Weights of a small class-conditioned image diffusion model.
Model: norm layernorm, activation gelu, moe expert_choice, num experts 8, layers 8, width 192.
Training: soap at rate 0.0018, 28800 steps, batches of 128.
Data: 24607 training examples, 149.8 epochs.
Rows from expert 2 of block 5, named by matrix and row number. Rows with one number belong to one neuron. Each number is 128 + 32 x the weight over its row's rms, rounded and kept within 0 to 255. All counts start at 0. Numbers have three digits each. After the name is the row's rms in percent of the matrix's.
# up: expert up (model.blocks.5.mlp.up, 8x96x192), inputs 0-191
# down: expert down (model.blocks.5.mlp.down, 8x192x96, transposed), outputs 0-191
up.48 085:162141098101150113149104137149162144106079106194168120146143134148191169104126163127141102044095126159164124186117049154148105167129153147166125078158103188094122132101065132103067071132101079158083148111115126137115130095099175178136123151146188109166154090085129166127160111033125100111152123049149109117105064130095107139087112067139164125091067118131121115155130081099130087148124121119127132111131114156099108210186129105147133121178116151100142093111158090140144125152152138140086166112141165135145139087114153163096122103091185186157140114125091176098102143185077122146
down.48 095:078120116131171148136126166111157120140102221130107126140044100058130093128132091060139109152118124188137153206126047129112135074078134156102107120100158187127102122118160103096162098140146071057121108132103110123096126167136120134166141109105091122148161142124120125141150143137110061143103131043114135157091096128162141158084133050118137122138140080118137127134143137075110130129100063151075117160161086131171141109142102116071062152201181146141131073072139164143151114133114122107109191089140123091170095119105112154094113103147131074124101142141137151148145188131058113128
up.49 086:131103194121123146175113143175153168156148199126140131137173091102088123099102169113059142093162056141084139189146156090204177118138151135099144161180173128136112129065142128086154193145120099145091166115152164110078106103102152156118142149163163187199191141162149149126131160151220152133179151122111157123105131119123124107104082105132121130080097137069087067098123100138102149184139116107103142132157138084125097085141092123083183114170143090186123159132168106117125136087088137150069166131130131136099136130120186136129128145088129147128126178158150148121089087198114148125
down.49 095:151113118153108125094106100170103141146176111146133126157157133146103126146105137103157089103153101161204122114118126132090117122107139127156112172105165191142082071121165139091122225114100059134140134133125145132099091117098127082209118116111172118126100188176148128122161113178091121134173137106179151110114136138167114054163093120108219138128142126124152146117139119128171065080072091127119138091117232090111121112135095131147091130124165182159112080153134100111080142081155129138167099139052154088162126112173131111187069159148167087115124141111174147120148102196095142101
up.50 077:110122084144134100112096084157148126120137109148116133153194132107120116156138170155166155166140157166138095132109143085109124101115123114088122095156103107101091120095123120159182110115095091112072115084132167174122099128133135125084164111129115110140187173121094138147095143123107155073175103159051112148113183163125086129089151132044180124101117160119115117179162131154131118105195106125081107137101094134156075164115091141153074114170151127071150078201155126172138169143114136138144162255124169142130104105169178132103149174118117132171109089213162115172081125102070109134
down.50 092:131120140139137116099112143116132166156165182137119116134107183133121139168166055117138166145167179153160111163131135142077092120136149116076104144090106121079106147057197126129124124176120159173064080153145150124127124182078125175050097157127117189159131155179152189068150095106117108115167109093105119112151132160121067122105164186090167107139146095125100190085123131187097108130177145093138123120168180148150124115139061086106139110128083094138071110092133109108120128124142198060115137159176122113082167156141109120123133118112087130144121119143147205181160098114062101094
up.51 091:112176151127125175111138109145161155170151112153119080114129096138097159103137123135047132133079126106144168103137144127158117181121086131151093123173162159104149075086038147140077042101127051119130143150129087171072129188094152121182116159125118156101119105112161118141112126128109146135148090133178151164152094098189111127078144049181130120112208138086096077214131145136131108096117101139157105149144129147113099090132100105127107145164161149168092121126150124125120103110080139135200132075131208133104076091144124175154117106149147141138178198147121111159084131072124115152
down.51 086:129110166175120182166139104100160135111105146098107119132118170094113116125117156125165088112087024132172076118133138113166124105137087119126137137059062088127148156148208127083111084130138186089116127136118139080055144108133209141155113145158120130110134044138127120127122112081142115147155127177172120121118203117116133110074193043135174164092086165122210125141122086134108141174086138130124150138155129118146123132104150154121180106116179117179123144176159202114122142105125122126108122145062107122153118151110084153133171130119157074130098123109149105157105150212152158143
up.52 089:090129159046129101125129222088141109128127122099010128093131127097162170131171133116077131107135097127124178139165166133133142187150095143137104121140153124153121118126089112138084117154161144120142110131141101173058153153089084111085121143131132120099057141116093118108150204070118085125181115102172138128112144122223089128171103134147142156111174103110146108095105188136103165066126192114169147112075084142147104107128128158104125097091110147093096112188159111078115100144153132113103120095126194092131104111123058143170121089151136122181136196112088112123094125105139093152
down.52 089:180145152144106146128141142143158103098149108127142123114180116082113126109029188133123084144126082098192069118115156153132128113152106085142128143098101128131161105114155119140135084160143109116138075114131109079152151075108141117107176132177119086105165057212112148125092128190180144156107135090155134079111119125087123084143104140108127132152094077129113127133127149122097106199085076115137130100115141130182114128051127119176142143143066152084153105089187125142136189123090096139173162175087127068130127112096097131095107136105226140152105124095129140058088053171157146125
up.53 080:197124110132160117130168143116136133147137093159099161153255158175108142110150131118168156095140137101123122107109138135159115119114180173117178143158119094118120054148091084126153086138158057087137094159135105181072107123145133163076190116150162119097110173156150145136141157158140168139133165140096107136092182114085135143176095083151134100161162139114169094183135083186141134153169170075153122101091159131103051165137127097068025163197123124128131091102161081129150126109150118101118166154106112132122191154146179139127158126122140177115152135151081134140108165125118129109
down.53 089:145130171143140148099129142140125178147123255129111102131126126117098172129164131141134109123087105206161070101115085075133175148112062139123099141134216125119118141142124170167143132135094153115122174087123124072127141119158081150104177160142116137143112040089125124141100145202132079087114127151092150089099112121111136119130080090130157133133124089121140129181144090159090178113139174101167094155116148128116120148134121130202179115140169151103090115138156128139102098153140071128065177145164105130189154158109149159148184149169107124127112104080214147162088081163106117110
up.54 083:139112099155036176098133071127158130166108099107080095153164203162114224173083144135113093128146109089063138136098120141126145135202163132179164180164176114118098120176040141150147107148121159221173093131111139143124169082128101114138148119079115126141111126134093089169110171132083097146073096165142082105180130176124153076136176114206115124131117123181143158117134119099116127122072112142120126101111206140122121162197146130149148118150120121124151131173203113142139112106133130136163081112088103113103088123166159146148112138117135117147092127135137100102079145129162133122
down.54 094:127203098128212132098114161112119166180110176174127187084120078114108166110163143120145162080114144145108125130132151170095097143076086106179107124052121166141094097134093164158143103079097096157120149123116121105141115088119137195094070109177120152145096134180172208142105090125087129130150096074117083114134114160116153157189136155143069172112125087113081108143159109095089143168091129118121118116153065169117143180157096095178129163145123132121096068102108149143126146137108127128088109139058124103146072104117126144106073139139101076147114121117060094041106122105131129151
up.55 112:173090153115123138101123119146112128157155105130100045137111132098089142182146132136171157157110156098136099132141141098134174108141111146092105093126085132152113086060118103175108071100065087107054080068181145191036162154137125137108128082114135113159153082163083178145123101120118144097121140160100159182129187163107147134124134172056112157152124144109147143101115171143179111072126095109115165118132088086121134184194093125133108137180183113086067113116117125124077157161138164151089134141105188126150160119150131135111130181112088155225110141162146144155137142125071126143
down.55 102:108067191166124119166219128113161106080106068103134083128194196119142158093135104136158164137110085104087147151117108126115129121155099130115107120151098133131159150141107106096085076103180120123106133126117110129110134069109116096147107142127114140108168153089165180157083124147076155143137139171096189127155115115161113133130163044087066133140099216103114099113139115077128104109101113148105096185086125068100123121133108100156123126127063097144092208101093153109143130136122143150117110068083127115121068128166151166135113154173150150129168207147065129172145178104170172095
up.56 103:130110110173133142134136092160096133079164139125125117129130080179101160151110087079095121148082108163133086115103198128161116155167186146121097107148139129100187189146086148117103160127083140107102088128139153152149098171117126112143072121097137146168150097130118126059162112142156115084135085105148119135136104140107091088109132121090130123136093090151106122136114128150075209109043148142133167095059190079079115136082136142108151155100134146125120107081097126107094036138160158120127179208204107157178139074123044126151124082120144116117153097152041127089126134133130122167
down.56 096:156119135116100100097090100125232104107085126147081116146151139160156221139121114141107073125149086161149156146128171122135157123204133123114160159153085077147151112113132114140139129148127141128110087145098142134051126116126018075169153128114128151125138114111112130126174211187105116141141152170166121160108153141096122163091149109137141098160147115118242116096120129147114138206070139119156131168164106139196120175095125137105161154111122117116148096166122106137121144173141119112175127109154172155152113128228168124127077119097115102131124094151155178111144200126132154156
up.57 114:101038075083117142119211132143146103137094168104110095188149125129163098124140123077102130145122158106161134069074140105178145154112066178130130113139108120147164187167145119124144093164130135121133055115109158118121105138124127160128107131164113160131084131141056116086204137103101116139103151139190147184117104097172078096089122131058103111138059121165136118105110118073072121122110179136166137124064127096125154142086136136031152134158144100077138092091135103169160103170142113149131204117146117176114132111170109052125113101134101131130156118123131125162054096147125138142
down.57 109:114132066129123127131125090155120146094116097135092104174125184134143115089105113086128109133061086139138157116113109108163203180154137104144146138143085115135198159072154129118167147182140118116140171113072138137143132118039121094138143120112140106057102139122191093072191151121070117173124110122165174100113144125154113125121106091145165107064110167104162131113144120170201136170074055105125179096147148117174111149153147140108111115120193119143095066186158105143088131099155133196158151130145182126179136093109153126216187112115108136098104127147139148114136096138073101095
up.58 173:204130117094106157176181118055115098102169144118126107135110072145124121143138109137136176094139102117149209144125199118167146132134197174133123119104121151121107157146150131096189084107100128122117100137118120182081123133127123161064109118115141161133109157090107115079151151124167085086184122154151219106127156112223056161143151107121118102137099113148127127076135096114097090151138099112097120126145223145163105159081103124108100089190078084130097101120176127151127140144137154136085109047140138092130102101168087069125159138178149168108115140108128149088119126123091067142
down.58 147:152139137126142078143049152127091114136089134069098149161118122144159079126118182130101131103087120137130146092125146114165153129101110119138156141095151149127148005131051206141168131148113184169125145114106080186138158180093134135159117121105151126112125125164153106124161042104100153089094133189148119142155117121157119208185130135140097110158179130129085125110144113083100097139128174116151125149141085131159099152169139115095194105103070079106168098114082160121094155142086135138108182099161084095106144114130106095155188143124118207085165136092124120073111171127080139119
up.59 093:089167128158133112087150176099157117139099136136182101140121110111144172125167115139147063131163139160133150126097130161135120148152108142118135137156110106155119214123159194196161056095155105151105177149121101180105124116079198132101156117128085129088117163100152108084139082145113187130168155169101183124108121161168114172123130078123143152177115140145180171162137145138156151112084083109065135133111073165034129088142160138194130111096102094155163170147217155130132123144078135121080098075136167120113193124160108158121103090108115136126153146105110124120081130061184152139
down.59 102:180134146117086126105151129073130141122095119172052116120112147085099129155142128132120096187160120112136049012137098125139139105134122129129115113097157142112167111163178149177137088138124146137138112117106140125098105086153102120121122134136182108163093127224123119116141130104141110175119130198114163137113158130113131077158101081116142140067104148144190128168119088117138099129116120128144131146160167096180125161065149156160181162118157092091146139141099140071157137130124112139241045082106046068168108112116166190155125130187110169124104162169154107132111134129109154113
up.60 099:118107086172121096058137142180125161099128125196152160118100111110154185123150155123093101096107138104136126158172078136097148158127123155115104128146134131108093147142090096137134112084111084131151159150110146140073096110157151096078109169205229125113146163121073154123124151110068152175124146057083158174154181129151138126101107177122134147118128122170115110133137143120126112160150162157125105136109117175124137153117075106185092219138085139149134101137163135168147129108064144116119049116161160049175119117098168075158138113156190059122113073149078147133129199140124138141
down.60 096:129129098140093082164090175086126139121172064093070150115117110171144161108171118176116108154145074192091116127109100130123133144107118092123133125097130111096096184104104115082095177137110183129097147158157133147080127152125182113056124132102100155081153123080145141123137123096039151137149138006126151148153059119150111137117116166146121103141169128122146133102123164153142104133154080134101123171141072149057141150118120126196178043172094115170125103120115084157097145099157140100068154129131078093095135129146111153087151137135107163132118077122139150142140025104099136129
up.61 090:056107113161131129136148122134095152111143119126242064134211078130119150151089100125192153117113129179104089112180112191168091159097134168109084119177109103121111085153124123082089158125163033175097132154113125160058144150116120160132129128138134152132086169084111139085148132147112154148127117111149135173080127078135084110188109130129162095090144144186142089163110145120137082125090042098134139124116156137125112106134110123095102177086117110133092132073095073145151100143137123143113097101134126163058133100073079163087134117138165172092154113114149144181112121169112146174
down.61 100:134125174113118164145141180129126128116122103113206144129228132138114109127069130075117118111137155172108067094083144065153115103164148069134060140128076163162169079134216161161088148142139091131141129137139121166224119088099109164135113102167180075085082114114056106144113139190195104136157137086130187100146095160137135098135125102108143169134154149142095147146141121149153089180057139099117126141077069101105108145104109120161129142129165118130125134112131068077103118127178155147077177158159135120140157122113095114170160154098128099146116167144176103145127135129172108143
up.62 121:174131147135074160116070129140126092137141169091154120115114120113097119107091095098107163105153061159171131120102179087160107124081092102147101148121056129116111096090131168139144146079163112138197095112101115129196151180129145113095119088122111165165119107183144154142127119207117109162118129166176134123145103151155123098186126127141130092123200146115109115078128143159134114112092142122228145120126139084139146122116104133157096095174111108141132065130158166129091111127127108148184134182110046057151120111078183192202123178096181120089118107105110088118181162139181105106
down.62 113:139116129152160128153140171147127145128132136091075145182108094131147090116128109113100092167184167189145119189145139137129093117103139172143164127107089200101127118126141141053134094142189157107114075111141132116092145164094143161214122129144083093154125126129137171128123071201148019091132097071138116179111126151106145114140139091120143119123124125114159119140115123092091074128126090130074124115200154102196144123145166162108081141156190134096139156185138156138154167155109131146199179107106029100071152130120128096104190086162123159138130138111115156170129143114149110168
up.63 081:138078146115201145110134169127170107141090096159119110187128120095121133067158086090068107115153120065150087082120154125119119117072122144126161098075154098112192172093117131168179090150162122126156104115113123116151107149099034147141120107133161128179127152115126126142136194158132131114119099105126112020122145125192154107116083173115107128091117085089154071105109121122096119150165143184134141157114104079128096111205083154123114167140147119095196163084062016115121160112127133095144146167140116124094088129074119179158149124120126083141162151123135112124114128157103101140
down.63 095:131146083219082097114163105126077163121127079142091155145117121071127122149120135153098136080120098097032133107182130167150140137103159174098137141092093164107116068121153108139164116129124192140129123099129154191170126146107130188120109149097175126095121123127128115079130124108147142049126127090114124097112060091147146187091136169089134090130154089120114133105137170130144140118151149082133154106165166132103083186122078119129169203101099119122167092147124073119060104106118175167137104170135179103080169094060091164146148130163102100130116070159173163117078150161127177129
up.64 082:087199105181140120137136106191131104148110138120142094167118170197082192169065195121170146150129153156085083145124087117176074131100135134181104135110162124131194093141125121115140174127103161120106137139122117101147128121110071108072160125141119150148126131121165111144144156143173111150080118135182158179141117145135140095114201112157145132132116149146136100105151112138153108203106100135136138136112074102127135119154076134168110243142109093146130161143122147136120170145098134153114102152150107137080146074172113073176195118154044085166129119110133131180028110121107095153
down.64 090:207139119134179145132134151128088144141081164089157127121205134117081112098055178161106122063124118065224099116138136148139112141124140118156138095128077182151142114108131161136163158093132079116166167149120133184113127150144167191113115119145172099147087167103128092088078163079114104209142113179091110158116092106154119123177080078126166151103093203109118177171129080090112146140133097122131159135163157122099125111144182114123131135110125155128105160190148109127146150110074108114168057167092180132126180129086197133152081111091153117116135149150170121160131153121126099131