A small class-conditioned image diffusion model, trained from scratch: soap at rate 0.0018, trained on retinal OCT scans (Kermany 2017).
Rows from expert 6 of block 5, named by matrix and row number. Rows with one number belong to one neuron. Each number is 500 + 25 x the weight over its row's rms, rounded and kept within 0 to 999. All counts start at 0. Numbers have three digits each. After the name is the row's rms in percent of the matrix's.
# up: expert up (model.blocks.5.mlp.up, 8x96x192), inputs 0-191
# down: expert down (model.blocks.5.mlp.down, 8x192x96, transposed), outputs 0-191
up.19 089:465515457453510534451517529523469485464500506471490506482536491508527475496500501517532458529516556473530541492479507529464501560540511547528504472473437507490512529547499490498516516526511502520491451513475477540548488529485537479519505501460507504531497480527534510500509527493503540487518492499499476493484490507487471503505496511524504507542502471501477528495518543490505474505486458483497503484492510525555482514545513499493496476511461502478481501478534533491508526534519485522528509487500496499543474476505457453522461491526499518482541557499547478499490509472513501555
down.19 094:447483505509505480523514462510477484491531521506464511502433499518502504498506491468500451499514538513522457453494471467463489511475481482491519497521518518467505530448522514470517473499475463457500544480525529502534493504472458506513490489517488527475492439486506481518462476509492480470482502480511502478505560496518492447474504493502503488501518519477537486448498504504490528542487540510506530495527504499470527493506518518484524537484444488512490476481470524510473522466529536518487518473490510490555463530520505514525525526469476494527488471487441477496448521523462467479
up.20 107:515525570491524487485470496486501498579494529474518467524514482525508507516501508503513502529514514500484479521535541499505499463486480494469473509501507501483504529479510503506530525513453477512467482542522521523455449510477502516477505534473475470514478512468513516471530521522465510516535547519530512491480523530470539500481510495469493501585522491476501463507531504482509495478488505555493445478469503464482479476483493548503487546507506476520492547515544514521541537480470499471514461492475496500505496502476487478503515443472530516461472504500505504531502481515482485544
down.20 101:523520560476494511478529514522530500482490500489488486496515489501518491508534521505489480519465529480461533494489506456497514516464508525500458515514488515513534488502496502456511538446536488487479481539456484480513534530521511468492498489553532469516500520476474491486499492493488539521459457500511510503505507471480553516482459518521515491498511522512480483508486551501512527502530535454530572464519466467508505522473478404505516484505494512460469484465526519533489498498464523500496504446518458466489491467515519470504494472523518510515548474512491495532495499512509480536
up.21 076:487500535503501494485444524503505500579478517489546510458491521494492516558520498489557533538529518490488510505468475509511493488509478489462522514515529475505487510498500478521475523471436448495531469520466485504508459490486496496480514486450484510508477522502522498456478511512473506517456564518503502487448532481467475512491535514520508486489493497484523488517564482473551503501507522531528519526491477437511466480512479520517487495492511541527513498561498491479488497499497540559491484482508508480518522539472486515500492500501510529528505496503496475449471534501484489468
down.21 089:491536513507502477484491501476506498545490496487449488503529489494518550502498514491485499468533478482485495533470496492493483519524464509506551501502504490518498505481468507505479478543490548501426461500536490498549494482475456531452465494501467508506498497483496530483510527523470499498483538511499508550537475473492506500499511545543448511466473526520502528485467457508549441517486518503526518490518496564545528471488494526531517471491490488514496492521516500500460472491506519456466505517494508517480465511486434510542510512502508449526540495483521514540488503449479515500
up.22 112:499496496494510555461495506528499494434475516505453451571468515506467517515491499482481540486495500554506482527535496431496519514518504491491501470480533450533567532513514505518481522495473521507469521527512470534492523490491515512488508488479535505510515501490499502469491488496490510516443522525493521528505523488514523497487447503536468454491482508493516488493501509499501512539485503527497486455488510488507556487497509534512502526528502491531530475475497501536509529555487527543459512458524492514478495505491500504468541546509462487474469521498542453483516504500493525544
down.22 107:463497473459504484491472542504523496537489532491478454517483471497471483477481498487473492474433514526486474520485487460473529529434470528523481562529468476470533474477545483480489459541532469480483459528497516509479448543510484452519493522487509526514531532481460494476472541485483485515540506503512509508488479528493523546504509516465495514462513538527487520522475495482497506503509506517484481511513511513522490488507508481517505471534554516493502471475490528530502495493521445474485472508495470484471489478486487502494515474525461502501457514519469491509499537526446522486
up.23 087:521493521475508551510485523506523481537541478487475478476511467549465498553539487529512499496540468514462487519496502494489456506515483502491523464489490498467521509533484573467478484510458505495502498530497476514512506525454491529474524460492548537507519480526515483497517504530515508490517486516512499503487510495484494524472497502490564486541576462508493492517507494492496517519463509476493499473526532490485464506510481480522440459515531499497504459539465522485486497492479506487499536503486521535522465468467511541526503501579531532474491530541533508509491525494486510493
down.23 100:471478496486560522531510507499510443460512544487500499533525508475487553501477504475504522521529473516446520536513513501505477483487476493512465521506466531540503492500477471535531486467500522476498455549474487531505514497557471450473483485513536534483515445518503491493506503508514502521492522559486529527474471502516513488508519517512467483464494499483506491505526485545510498510506520556484530492494490528520494505454486487542471494514515494513500462465449474495533559458525529474520484512545516529488466510498549466520525524489486503517519509487475472489481491493480463515
up.24 080:525514557501520519497486516498508518545493517490506515434500481489500502512518488495500527554465530493547495523485503505521502495528503478517491524536571484532521483485502511518529540479495486494530495473531502507467548521455488474466473532499495515490465481521478462488491505504496504545508433517520511483493499535483447498512513479536492523551497511521505503499546476483480500497473538501537501513513498498498547466533554518495493539524529491512494544501443524478498531498525506515517489496496508505506508432487514495483511533494511509460489526476519526511529524487472522418
down.24 088:510492525497446515516541542509514502489497494466486499485510530524487528486500502519515478504474494477503517537509480466496526486516525487528510484473461506507521476520515507481523472508452530516515458514480544439447492426494461545498441490498481496517485509458499488521463533529492533497490494466452558534538537444486484536528514496498501535498499512492486498497547494468481494526473468556511497501498501454502479495502475557525521524493491510489515487497491515501540544462461496508513478499488493485508514439515511506503538531471517496520505511490494487537484484532528490471
up.25 108:469494496456504487495515494461521539538566467490528547553495470503491536509471509534504493502509455457473459530488494479496475518531478496512501484484486471501475458509471491529500441464506524500484516531521504494530489485499531554485535519496479477506479543530509488546524484516482537482517522481524564552516490510516489497494531493522534516520503491496477477483498525533499501493537515499483497473456490552522488503507494484482559501530523478507508499536498491518526528540459484477465440502489463485472490485493534487511522478477519549534522501509477488475516491494535502499
down.25 099:493525491496526510482507502448515514515481514480468476482532494497491520517550467457507480487494409488486494519484441518489499486467482530493466519529536488480489498508504494516484460513520466475491507479520506517511487519503473486472508524476495479503485541452522514494538505520496470435492496454535575499488596520503516506504493478505512500480490488492476497536495492482515538497460513520493503540512433498497478497486503497504432533484511498486478468502505562483501516498498484518508515524485481520514485496484488501511493504536481430466505498518473492522494454524477501501
up.26 120:478485544483457498487490454497494508482523519520488481513514473492499517527475496487544487505468485491524521523496504524466496496561521486413496493480492496499535501525552489507509493486554486498456440544454492457479500504496512476470485479512476541523531526465558521484477472442547499514480502513473496486478514464469547493493494498529505541563519485510466510512501499485464459498500495490497503492509491540516520524530575546497456498523490464479508497515489495491494520486517524486464463484506491508506482487501499487535519518476505487501532554513487482492503520508506503518
down.26 103:484516520474464473488496544494540540515504467482501504507514478503454484509524540509485490522484507500518485519475487484482503474448536483523505476528511500509452499519539489503477496502442493506454488481501528505475525524507500517496574483485499517475548513502441490483494481500477504536500465498538479478492477516506520502480471498490508492532490521510461557524505532493546523501505493481470479510502511529487525551485517404485510508525510543478501491518476482585477495495494482511517472448493496500530523486455472487458507523507553509507461524509502514538495490501491485495
up.27 106:547515458477480469496490510520512502528518502432492527493484481547484498522532510519482508495490524497538533485560487428529494490455520471510477540533500488538512510490536506534504522536521488507511515465476470543538511511495516498473480552510505526464482499497478474456523469486473517508503498508477468539531449533468488447501475500518468496483520474493522494505523496513547498487486474515476519508450505452518479513481506505500510502490485529525499513512492501503503460498518499500483527510514537515494486490517443535510502466472494511455469449542483551488530497516515467461
down.27 105:515509487512533470515485481511526506453469462507479526542537503497482518492457496521511511554463483502511519465467538469514534464546479503493539470477521469510492499511518529490533483471484541510514529513460507552500499465476501501521521430533543460487497452558503509497501468498514537501510476528521474573497480467484509531506574504460495505509525499490499506469485535515487471446507500470485496497486509529530522488441514512507507510507502509502497510516510480488496515530472502509490469486526507552504472536489491472501526498505492517504514519507554514473478528478523484498
up.28 100:522494514500530520474462470502544467481513504495466528492492509508486519523490499478506478479482548522504528506484482447497483470510465512459504508477508464503547505492559490501507505484526521498475513523532435515518475567480498519517458504484483492547515498534518481491469517518461527538474575539464551546483518510507483507547489543487484495470520514464506513468463505491516531490493508525514462473511505462520505485491480470504474489499516485494529473532481490513487513500507518519482484497488483505496531499497532480455499453518510457529509508467544543506516473509525529553
down.28 116:486498497502538536565528514490544519496503499543475524489493464471458471493472480517518487479489492514492469519527500481471517536502501504500486432475482483516556530480539460510512503492494514465468523461475533512496527469541467497498517482499463535522545499504480491479504497477495498509560498491496508517522473510508504495459495478538485517479517510469501545501524517492541495521477538488527564506474510449531515473486494498513480519487487534510472527475518493464498517441530501535511466497517509497540503482500481549517512452488495489475495519512483551496533489488508536564
up.29 090:469476537455521482496501515534505444493539481536427491531487451489461537517507509514476502498494507482542496523534527477516485500527548503499507471550514451486471518504506521474515479534500528463476509531508488515494487500494485489488478469521506512502454544487488502461495508462465474486493492501468470487442487476496492468476511477477523495481508505477535505493482506493478461529461522477468522525544458531459516503490500497457506522457516480470543471462491518475494504465490528438493516471506522478436504493486518478483499499480504542488486493535483481512512491533490477488
down.29 087:449474464494484491495530480477471483490552501549471505517495513492523482508456554500481526466456551513518492489547534470509475523470492501497503512503457523501474486495549496471487505487511457474504484463494514498472497500515492426489480480520546519534499500508514471524495502517510498513472520511474521510514495501528496520480504486505454512528534463475528472509490469516452462480504512509536478481494500484566535515527479506520485494502548470521513466470461510530522557485513538501507508530512489486474497522488511451490519481492481468530504511532521521422506482498523479515
up.30 101:482528525488506566514453515545537418451472520501472489531489435483469518466514493489500488521537583498531524506535485505531541484503505511490500489489505497513506504485494492461495513514539500459539552491539496493507471483515523548499498495517518505509477479491480474507458500501467481534488482554482502461491556497483516480491498525501528517483473509506481536500505514479538550484460472532505552494514500495515500500461502495527479482498505497538491493496509494483467484495488481477478497545523490479487514514480483529488515509538526446493499467484519512490480467482534516502
down.30 108:489538505535554524539526493487494463490496518532486521497503509507506452497496467439499484488515451486434462544450498521497503497493518483507515444463468485516496523480492493500472467490531497486512490497490545538499500525458461480494489496482507500527480493468498486521484536488512505450490517456551554454500495517508499521495443481483487484470488517497491470467435488473480501525502478507515505541533513526535504505497501514513465478548490526527476518539549529496513477535515492503531501491513493521465504506545512485502492482518499461473487540514527546484527490529493514513
up.31 084:474525495500481477456519506491573480508491481493491554507503500486526456522487500550524479532488433472514516521487527508485530463503539459493536528465450492461484511491491479533513529453491504507477562494483518500522499472524475477476508512492490485499497512522497506486491500498533496464466498496473501484494482516536479478509491515487542507464532492486507494521510492528514506498465481487534526487544503517401506456495494519508450523505519478473478505484504491510509541502485491481531505550527499467485513515459502526522495519557478485523556464492484521517505533498497507534
down.31 078:446485486496489498461502487500463506493516544519500471476490540531525434526515489478535508478533495548494487531500504494498520523518464473488509497527492506497482540516500456469472490472471445544501524534503527495510491483553505482491507491490496508450510473487489497493512519491514485546470502487517493527527501505520492470531493531486518501508497543502498508540515525511507546508539504508485513507553458492556483523451521492468536463542501470486517496526502556515530485507488529495519450506585463504454458517514525482479503497522530491532508509508496482534513515520530523503
up.32 094:512472502517526442474497514510497511490454506483488539509538477511513477485508493495553488517489475516480497518497516498523507474483500514531493487491465480438490525478493476505522519495508486483490485531534507499503475478499472538445510555536466538470455484495417501504460503486473466509504527502494488557510502482476512514495508497480469511519488508539480506491509428500510491489538499479488494458468519506492517494517520497539466517481529502538477536533532452477474504509489448523471508536508535479515481468482531508508547540484482557507508459508464501510464465516482515484
down.32 107:529514513528541468510493489470520475508513505512536526464525514536504432508504491463464472495522499494514557497507499486509504487503518493499448517556531497486524467462521506528511474524520515522525480480514521491554507497454539497505491496525515456489482542531483501523502522505480515467483477497508482510494517534488533534509543531494513503508452526475496497517507488497492504484497463515552520481548520504504454493496498497531509470504491473458448494486538501462513523587434541535509522507453490479496496538476506507507520545493492472473533479489503507499508510511521537497
up.33 082:507439524461486499490462521511502501506516496471522460484494521501532527513511485499481491520481511516483487497541524459528480528513472477476541537492505481447491512469520479510499513476506487502535472505508486488471501527459504513495493489446506409519461487510510492461515548535507490525489447508513511467474508465499554512501495523453516549541495480533472502500500461491575474500454512523526548517502465519489473479503502455488498506503493501520532524513491487505463523491503538563501479476489542482495510496528488517499518480504545485487486515502530525491464538505494487486
down.33 091:499567480500527516520466555499516490477503511508524492489538547523525550509495487507480470482485508511476477518542499516511480501506480453476466547486476500472491508514482492566503502495501501513444486527509513503469525511498450505519513537512513510495544498459469482524482472470517554470477503491492511495540515518487445480521450505446509545494473525537530484505486479490509498500480514466519531486525468481523527492508538491511488517509459514523495486525544504470515515463526463452518514478499504498515521554504463473526536512484529504507548553499510483516506493493493499457
up.34 084:505517496506514481498478520469488500524502516480529525555535521484507522480504496452499517492508524475555528504523501529483463465531423438505491471525552485451484558490489531511503516499503497515487466491502522464498481515489532515496505506533486486491471501532476495511467511530517455517537510481484501502480519448463507532512483491490500466510474511544444479528480552460490511471453510503498498492531493476531444510526506491515498502506517490449477527501489505510489518501462538527501510488470489485503469493523480482457520503456491464510516496466516488463531478522506437518
down.34 099:503465519491492504516504479491488488477494473494482536562474492502504560482483508505513488464473504505530503473521524496535492512481508511511498514461475450472514478491465549482448479514473446495516536521519509532500531494502475511529463498525513526499476473525518498523487514495484538521501506534493462511495481521535486515560457532477492465537462469533501507506520535535513451530567487537497500465435503530496549505502506496497488534492523498460461504524503508508503508482534523511489476499494506545470473525448531498454503527503486477484492478505521518460509515490536456507
up.35 126:518483512475508524494492512488513497529488550457503528514520483478488499503526507507452538498489529500533492467475519480522520510431498515526466509513517497469488515471500518470513526522551495451519521522472485523561501477497482539516529467494466560510493507498518483481532462533536480496511513501505495516536505505543499468532514508481480501477536467471487519442519502494497498475499486557483536474530499500535486517516482468518505498463497476502501469451505530499436473508520464511475518481510483510472495508491508507501514454479505491476470495516488563568498491551510456483
down.35 122:516477481517503481523502507498478503493513492457491505537526506478536499488471515537501469505451547501525543503500465501513493456530497482511516535502522490456501465520443514456430534468497480506486491537519493461489521548497536506527510515497481488518502490536542506505543499527549468489481479493490465508497527498483498511518556504496499487518531542486513510492476502504484479505501510469468494526512479506493511496520544517476513478510507465490526490499477456484486543530456520520540563509477513473519506520481458478458579480532475526474499487511484503502550532500522536519